config.toml
model = "image embedding model"
train_examples = 77898
cutout = 0.4
norm = "layernorm"
depths = [3, 6, 3]
widths = [80, 160, 320]
kernel_size = 7
am_softmax_margin = 0.1
am_softmax_scale = 30
init = "kaiming_normal"
optimizer = "muon"
muon_scale = "match_rms_adamw"
learning_rate = 0.0033
lr_schedule = "linear"
warmup_steps = 3120
Rows from block 8 of a small image embedding model, named by matrix and row number. Rows with one number belong to one neuron. Each number is 128 + 32 x the weight over its row's rms, rounded and kept within 0 to 255. All counts start at 0. Numbers have three digits each.
After each neuron's rows are labels from the 100 images, of 14976, where the neuron reaches its highest value: "responds to" is what is common among them. Only what is clearly more common there than usual is listed. The data: photos of plants, animals and fungi (iNaturalist).
# fc1: MLP up (model.blocks.8.mlp.fc1.weight, 640x160), inputs 0-159
# fc2: MLP down (model.blocks.8.mlp.fc2.weight, 160x640, transposed), outputs 0-159

fc1.349:150193147138085056102253106046125060119095132152096148124161178086116095163163135107138192142103158135129157165144160109111169104088153133090119064190148054111152099173113121125160118204131122194155120082117129127108139183099118157132133146118126087147122140088123187153136125100106080182100110139113172153123128128136167110131079136108106131127117147149145133151147125137187112118125118107119056036088131137154102090105109145112145148112109133105159112121135110173143143121138136
fc2.349:086137093123073105094132116076070113110108086054122121085126109148213163167115120125094157154143093095110142148111144137100118151182139117153117116114141129085095131161132165100135134134115147145114111181170149089157204118119124121115142107123086176159155118134156117121148123187130064121106171115131130178095103129098178206179167092082091174155153081086105061144103146128143201127082142080145061093120158146163167143152074063159168150172120152129131145078153149116154120163114152
responds to: phylum Arthropoda; class Insecta; order Lepidoptera

fc1.384:178159138116163132208156117034078135116147140147100127116163137132081124106083135114128158150133177202153100196106137125100117121117153043169104127104066109144103140113136117115117095149135133165159152126163152100149204114118088122094167081164171082137083173114104148157149068064161126126080078165132100144096178072130107149102131148123115179130110104178163092160124075168129116093092159162165112117141124107131154168098118135134160145127105080106098106084175187109155105132136083
fc2.384:106140153206128159104138097098139150156128139058131152145150143150132128164166050158096140111093099116108097097114116093117122139182091128197114108119135099114143105102122152122098120101112053136094147150143097117080142131067071100152160153138130104116119105074134133114107084206190119131170148192124173131133115136118127217104152161163109167154097134110155120143142147083167112108164124147132103081181194091135142108192082106146200149144067091050109150129098143136097174127162130
responds to: phylum Arthropoda; class Insecta; order Lepidoptera

fc1.20:117177111145123138105130103096104153112108138091092128094145169178158158149128148099173150120140156126059092130106183146105069077105121110165154099098139138118126156101083142168079117094132158148080128141070061117143130123181164179173172137132102143148165163137087151132146124152119042091100166065147183127103124158065165054114169171128144157090118201103124089082093081195099142090122176166148097118135131133136108078131181149149127161170072157140151118151169163124118109134126133
fc2.20:068130096137146104122111119183131198239173180151099114100171136119134136097129133084142208133118121124116142128125152151166095091074127086170063126159108151115153155178112146138157142148112151069122135090147104115111075081108097134106079122117164130111117146123175096079190092137146148120104137143116108157072089183074109186124040080121077164129141085174105161103094107132149161130109155100095158133126125171128163102121126107126120171182106142105192147133116167148149146142080123
responds to: phylum Arthropoda; class Insecta; order Lepidoptera

fc1.526:122255192113115133054137136122153090181153132078094130152110102170177113131124098121076099173123172137090154115107154138086171122119079206109195116130133112126108141132127194145147131156135184162084171124133115172045167130094093125163091131121122133099139163127147172103112124056188135160098114072102114082148134126116144078119156108142064133160140131143098095126134118143148122091154099119155106132103162079125096173106129116105141155105141080142089106125129112100122164136096133
fc2.526:082144138152131089124186084140119116124134129165135100121117128203128168096163165134139139098092114057114136138170120123161146141063127224130164073093102109138148172157200119095149112165139129165104121119159149099135087118126132140133084142103106151126074101076079109149139170137101144094113119091084168183127124162090100105113157134092173131143179175145130148099105083119156092062130102123089169139096111151193109153109151060149165184095067158061083139096125154120103091080131161
responds to: class Insecta; phylum Arthropoda; order Lepidoptera

fc1.296:151255143128098158098154135077158111161169136146111150139100073136114191113139156130125088088109150181153106139106094096116124048142125120130110144174087084139130093146158081142135124128107163106118100140099164109179118154100142115104136108051137109134141118116065138072086136151122132147126181125130092159130069151131095120144157174144122108164142083096128085139135104129054056140125123103197123099169156098106208150095094121143126188153125107168152122134089148185100167114177132
fc2.296:102070134152174179177154149147092155137113078058145133121161122089106122114152064143153122206110185166119078089094145131199150130143183088104154173119102110153112097095125093136185105147084181124141078122081054085125146143123101135133125114130125131174130165167103150169165141162111090121097131148091164069132142091151088053181117139093079140129184100138153109129106103153114142166074166155148084144065122170119148130110119176089126163155171099128097125100137175130157146127125149
responds to: class Insecta; phylum Arthropoda; order Lepidoptera

fc1.419:153174139141130085142116064113086126126101153100097107078116111121162054053165126141186106061120149133111103085116149170117191130065156140204119123104163152114115161110142157149116133131193138134106125114095137122147116100113080182082189099148087127096173144102162158136073116125165149102165125176086120126210098106093130095143135141199173142094123096170118066177119123169132132109130141066126165109126105136181105083132130144067152168127085172137101123124177126148103114150162137
fc2.419:120188166136148127153138048149094084081096095181107127128157110105135086071080133080128106120082090132184123120147156090137132057080136149197137155155130130147204119141125099152121165092182165132163104136149106143132098138099094160122126095097117097085127184109083124105116144088104141124109110136098116078098070121118106107138099134125129162184161111122132138179115150105119174159121127127159211077159208181121118175179132123148094134104129151090176161204154108153135152135072096
responds to: class Insecta; phylum Arthropoda; order Lepidoptera

fc1.186:099255175105180132122151155148092115148131135148105123148167100080104120173089164089131154173161160067147129129133110142078114161173135123148092131163099106116090158151097160092147138158131194154150148143134140101063088119132083122187086153157151123097103123069133129127131147106095100100147083030159143074102108144152126127113159149121070144224161139119092118109161112102108101152154113138176109127155149096143144140131179132194084177154142100105135113136156125129143083103139080
fc2.186:173148090118130139022131096101161101154156161116150125129094212187131154164123155156127113123082096153134174180159120144120084161167144131204119138087070096087143130096130157104104114126102066097165087153140130115161135134155139160154130165134154161122152035120149114097116094118133107120119108159141136163090113137106103142164126146141130103128147179117173167132105122096148096080139188119189068133142124118117136097123201094067133153161129055138114124138103157026094112114114102
responds to: class Insecta; phylum Arthropoda; order Lepidoptera

fc1.26:096236131138117117132147117112214124166147119116133123101160180087151086201139181134142155085068155112138131078101168091124118094111129105153132175116080132159144136101173060083161182121124160126174146124053097099134144118120151088199144079111175081106111160143188165155156129153129122174100141124132115130116177067099123120134104152165085132150114118105106130159131126118099121170042168096181083114141145130155141145112177151138088185116151091125103126109135100136106097138113083
fc2.26:138171171141116148093164167149110178077179138087201198168132136170106161103171117077103125108122156202133124122093125092093163118143129090148073069110163117152151148150161105127128086171153112162141143039183126141093182180133167112139058190138101113206097141088113152069100097118144136127120092145155116136126082116088088140133122109137126145113094139066127145147151146107152132179123153113074129084121098099083092155126144140097150082123111111082088089147138107151119141176145175
responds to: class Insecta; phylum Arthropoda; order Lepidoptera