python train.py --arch="convnext" --model="image embedding model" --dataset="photos of plants, animals and fungi (iNaturalist)" --train_examples=77898 --image_size=64 --crop_scale_min=0.5 --horizontal_flip=false --cutout=0.4 --targets=["class"] --num_classes=15 --embedding_dim=128 --isotropic=false --norm="layernorm" --hidden_act="gelu" --mlp_ratio=4 --inner_norm=false --patch_size=[4, 4] --conv_stem=false --depths=[3, 6, 3] --widths=[80, 160, 320] --kernel_size=7 --am_softmax_margin=0.1 --am_softmax_scale=30 --init="kaiming_normal" --residual_init="none" --optimizer="muon" --muon_scale="match_rms_adamw" --learning_rate=0.0033 --momentum=0.95 --nesterov=true --orthogonalizer="newton_schulz_5" --adamw_lr_other_params=0.003 --max_steps=15600 --batch_size=64 --epochs=12.8 --lr_schedule="linear" --final_lr_fraction=0.05 --warmup_steps=3120 --weight_decay=0.2 --adamw_weight_decay_other_params=0
Rows from block 7, named by matrix and row number. Rows with one number belong to one neuron. Each number is 200 + 40 x the weight over its row's rms, rounded and kept within 0 to 999. All counts start at 0. After the name is the row's rms in percent of the matrix's.
# fc1: MLP up (model.blocks.7.mlp.fc1.weight, 640x160), inputs 0-159
# fc2: MLP down (model.blocks.7.mlp.fc2.weight, 160x640, transposed), outputs 0-159
fc1.181,128,241,157,176,167,175,195,209,150,169,214,262,220,203,172,228,219,167,262,154,266,205,133,187,173,221,214,173,161,132,175,260,108,202,199,197,173,285,242,184,126,222,133,231,264,244,179,179,251,218,143,197,193,238,225,218,100,180,229,177,225,140,218,201,212,203,229,169,214,254,198,168,203,174,226,207,222,230,213,168,209,257,212,226,246,234,201,206,222,253,185,189,195,279,133,173,217,159,343,175,242,196,181,198,225,148,229,222,156,214,283,222,94,198,182,135,267,271,248,175,181,243,175,224,176,213,143,223,189,213,180,205,190,153,143,102,207,214,192,199,246,185,214,190,234,174,250,161,234,190,156,171,232,219,254,196,158,162,182,127,212
fc2.181,112,263,207,188,242,160,140,198,153,243,186,184,89,175,219,155,208,253,220,163,160,208,179,249,242,180,199,144,190,148,223,208,233,252,230,165,193,252,239,194,191,219,168,222,214,204,242,200,223,203,203,178,150,189,244,201,234,244,198,153,246,162,202,269,204,170,191,235,221,259,181,201,209,164,155,140,262,137,264,219,137,169,208,149,135,221,205,226,193,212,215,250,242,169,217,220,134,239,272,169,133,200,222,232,209,187,238,242,197,242,240,191,219,98,134,199,178,212,203,277,127,236,205,157,232,207,131,193,212,196,246,188,253,166,223,196,307,213,162,247,175,219,123,161,119,237,265,195,197,202,144,195,115,239,182,277,176,184,253,234,150
fc1.182,043,185,126,251,246,168,211,163,235,232,207,209,266,153,208,185,178,167,211,112,145,151,192,147,192,197,216,191,176,196,182,249,201,175,231,231,206,242,227,226,229,231,182,172,184,182,235,160,134,259,236,209,215,184,165,217,194,157,245,210,244,229,258,191,284,204,229,225,198,103,217,264,192,246,190,193,246,214,215,304,227,210,240,174,186,269,221,224,177,214,222,222,221,224,172,209,164,209,178,168,143,204,192,203,90,201,222,197,180,229,205,193,237,143,158,238,145,187,115,151,199,127,249,180,226,248,185,146,133,210,218,207,278,186,230,220,284,275,263,221,167,200,202,200,112,86,183,204,156,153,193,214,266,196,134,205,231,257,179,163,151
fc2.182,048,212,273,197,185,218,288,239,197,149,249,105,242,160,273,221,194,182,215,214,221,232,185,204,222,211,224,270,215,217,214,204,178,198,182,180,302,155,190,222,238,162,241,122,191,172,214,167,261,224,108,147,233,274,234,226,147,189,203,160,192,172,203,156,130,228,234,175,191,226,185,256,185,194,214,235,183,180,223,208,117,238,256,186,170,163,164,172,163,126,174,272,225,181,182,195,205,178,162,177,213,226,169,148,118,226,214,202,231,247,197,264,229,206,219,240,223,203,217,250,195,141,178,213,215,214,179,217,254,142,145,281,223,249,229,285,261,98,257,228,209,190,259,205,174,205,147,184,201,179,214,228,169,150,225,140,107,225,195,221,177
fc1.183,042,160,123,216,215,218,249,224,285,147,163,207,132,146,162,204,255,184,232,190,267,209,206,139,257,252,177,286,244,135,183,224,152,181,240,180,211,265,183,182,200,283,236,175,174,182,250,154,217,188,234,211,178,250,209,170,215,177,247,227,220,251,186,232,264,187,216,237,152,206,159,199,197,170,162,125,166,167,218,241,183,128,123,195,214,177,187,196,260,159,219,110,187,318,175,244,272,194,192,135,190,206,215,159,232,176,182,246,217,203,198,222,236,185,132,135,210,249,168,200,170,206,222,208,247,138,229,188,162,221,166,211,185,155,183,244,191,253,179,242,200,258,168,246,229,118,256,153,159,131,213,145,194,174,193,255,182,179,179,242,227
fc2.183,046,231,171,234,225,152,194,226,169,211,206,242,153,228,224,184,240,204,228,206,187,269,190,221,223,102,211,246,220,209,246,182,199,256,151,206,176,142,170,132,152,217,199,238,238,211,183,224,149,209,250,234,231,144,200,238,208,173,164,222,197,277,146,196,156,226,147,210,150,221,207,205,187,194,100,148,175,202,185,165,160,175,203,178,209,186,248,193,147,194,140,162,244,250,264,242,208,168,156,231,238,218,240,273,97,195,274,212,214,185,107,204,198,220,203,186,118,179,150,247,287,207,284,239,239,217,188,200,216,215,109,253,251,183,237,262,179,193,199,203,158,195,236,183,240,254,211,194,196,189,221,158,120,231,255,223,288,257,139,211,255
fc1.184,034,210,110,201,235,143,179,165,219,208,225,216,232,186,193,151,171,208,267,149,227,130,197,206,203,227,208,194,165,164,231,207,221,180,212,201,170,161,173,164,232,258,163,177,186,214,123,201,154,211,194,331,225,222,194,228,190,194,191,137,296,171,219,248,299,194,134,219,250,173,201,320,202,193,179,216,271,209,221,237,211,216,255,158,204,244,220,233,203,247,226,251,189,184,146,198,159,203,206,154,154,165,184,197,155,179,200,203,243,169,226,219,203,184,193,249,182,200,158,158,175,180,241,201,142,220,256,195,204,160,217,109,200,171,261,170,210,233,297,207,143,221,206,225,173,66,209,254,181,96,183,240,220,239,180,196,159,193,167,145,157
fc2.184,037,213,269,199,202,218,218,179,217,216,215,247,157,111,190,178,197,196,272,240,166,173,212,228,156,131,181,220,193,174,208,184,179,258,188,186,234,142,203,229,238,157,213,148,192,108,187,107,250,200,126,225,206,246,246,165,197,163,252,142,212,191,172,177,221,248,184,157,187,248,219,256,222,206,197,213,241,188,279,194,111,223,206,198,214,138,232,138,175,158,120,219,252,207,204,177,188,203,187,202,231,245,214,174,187,239,159,204,224,183,249,213,227,190,208,196,180,218,221,315,142,136,185,175,318,187,154,274,198,210,141,249,232,269,110,267,191,195,250,231,255,207,165,197,183,220,198,163,136,211,209,221,233,119,223,195,115,198,237,199,173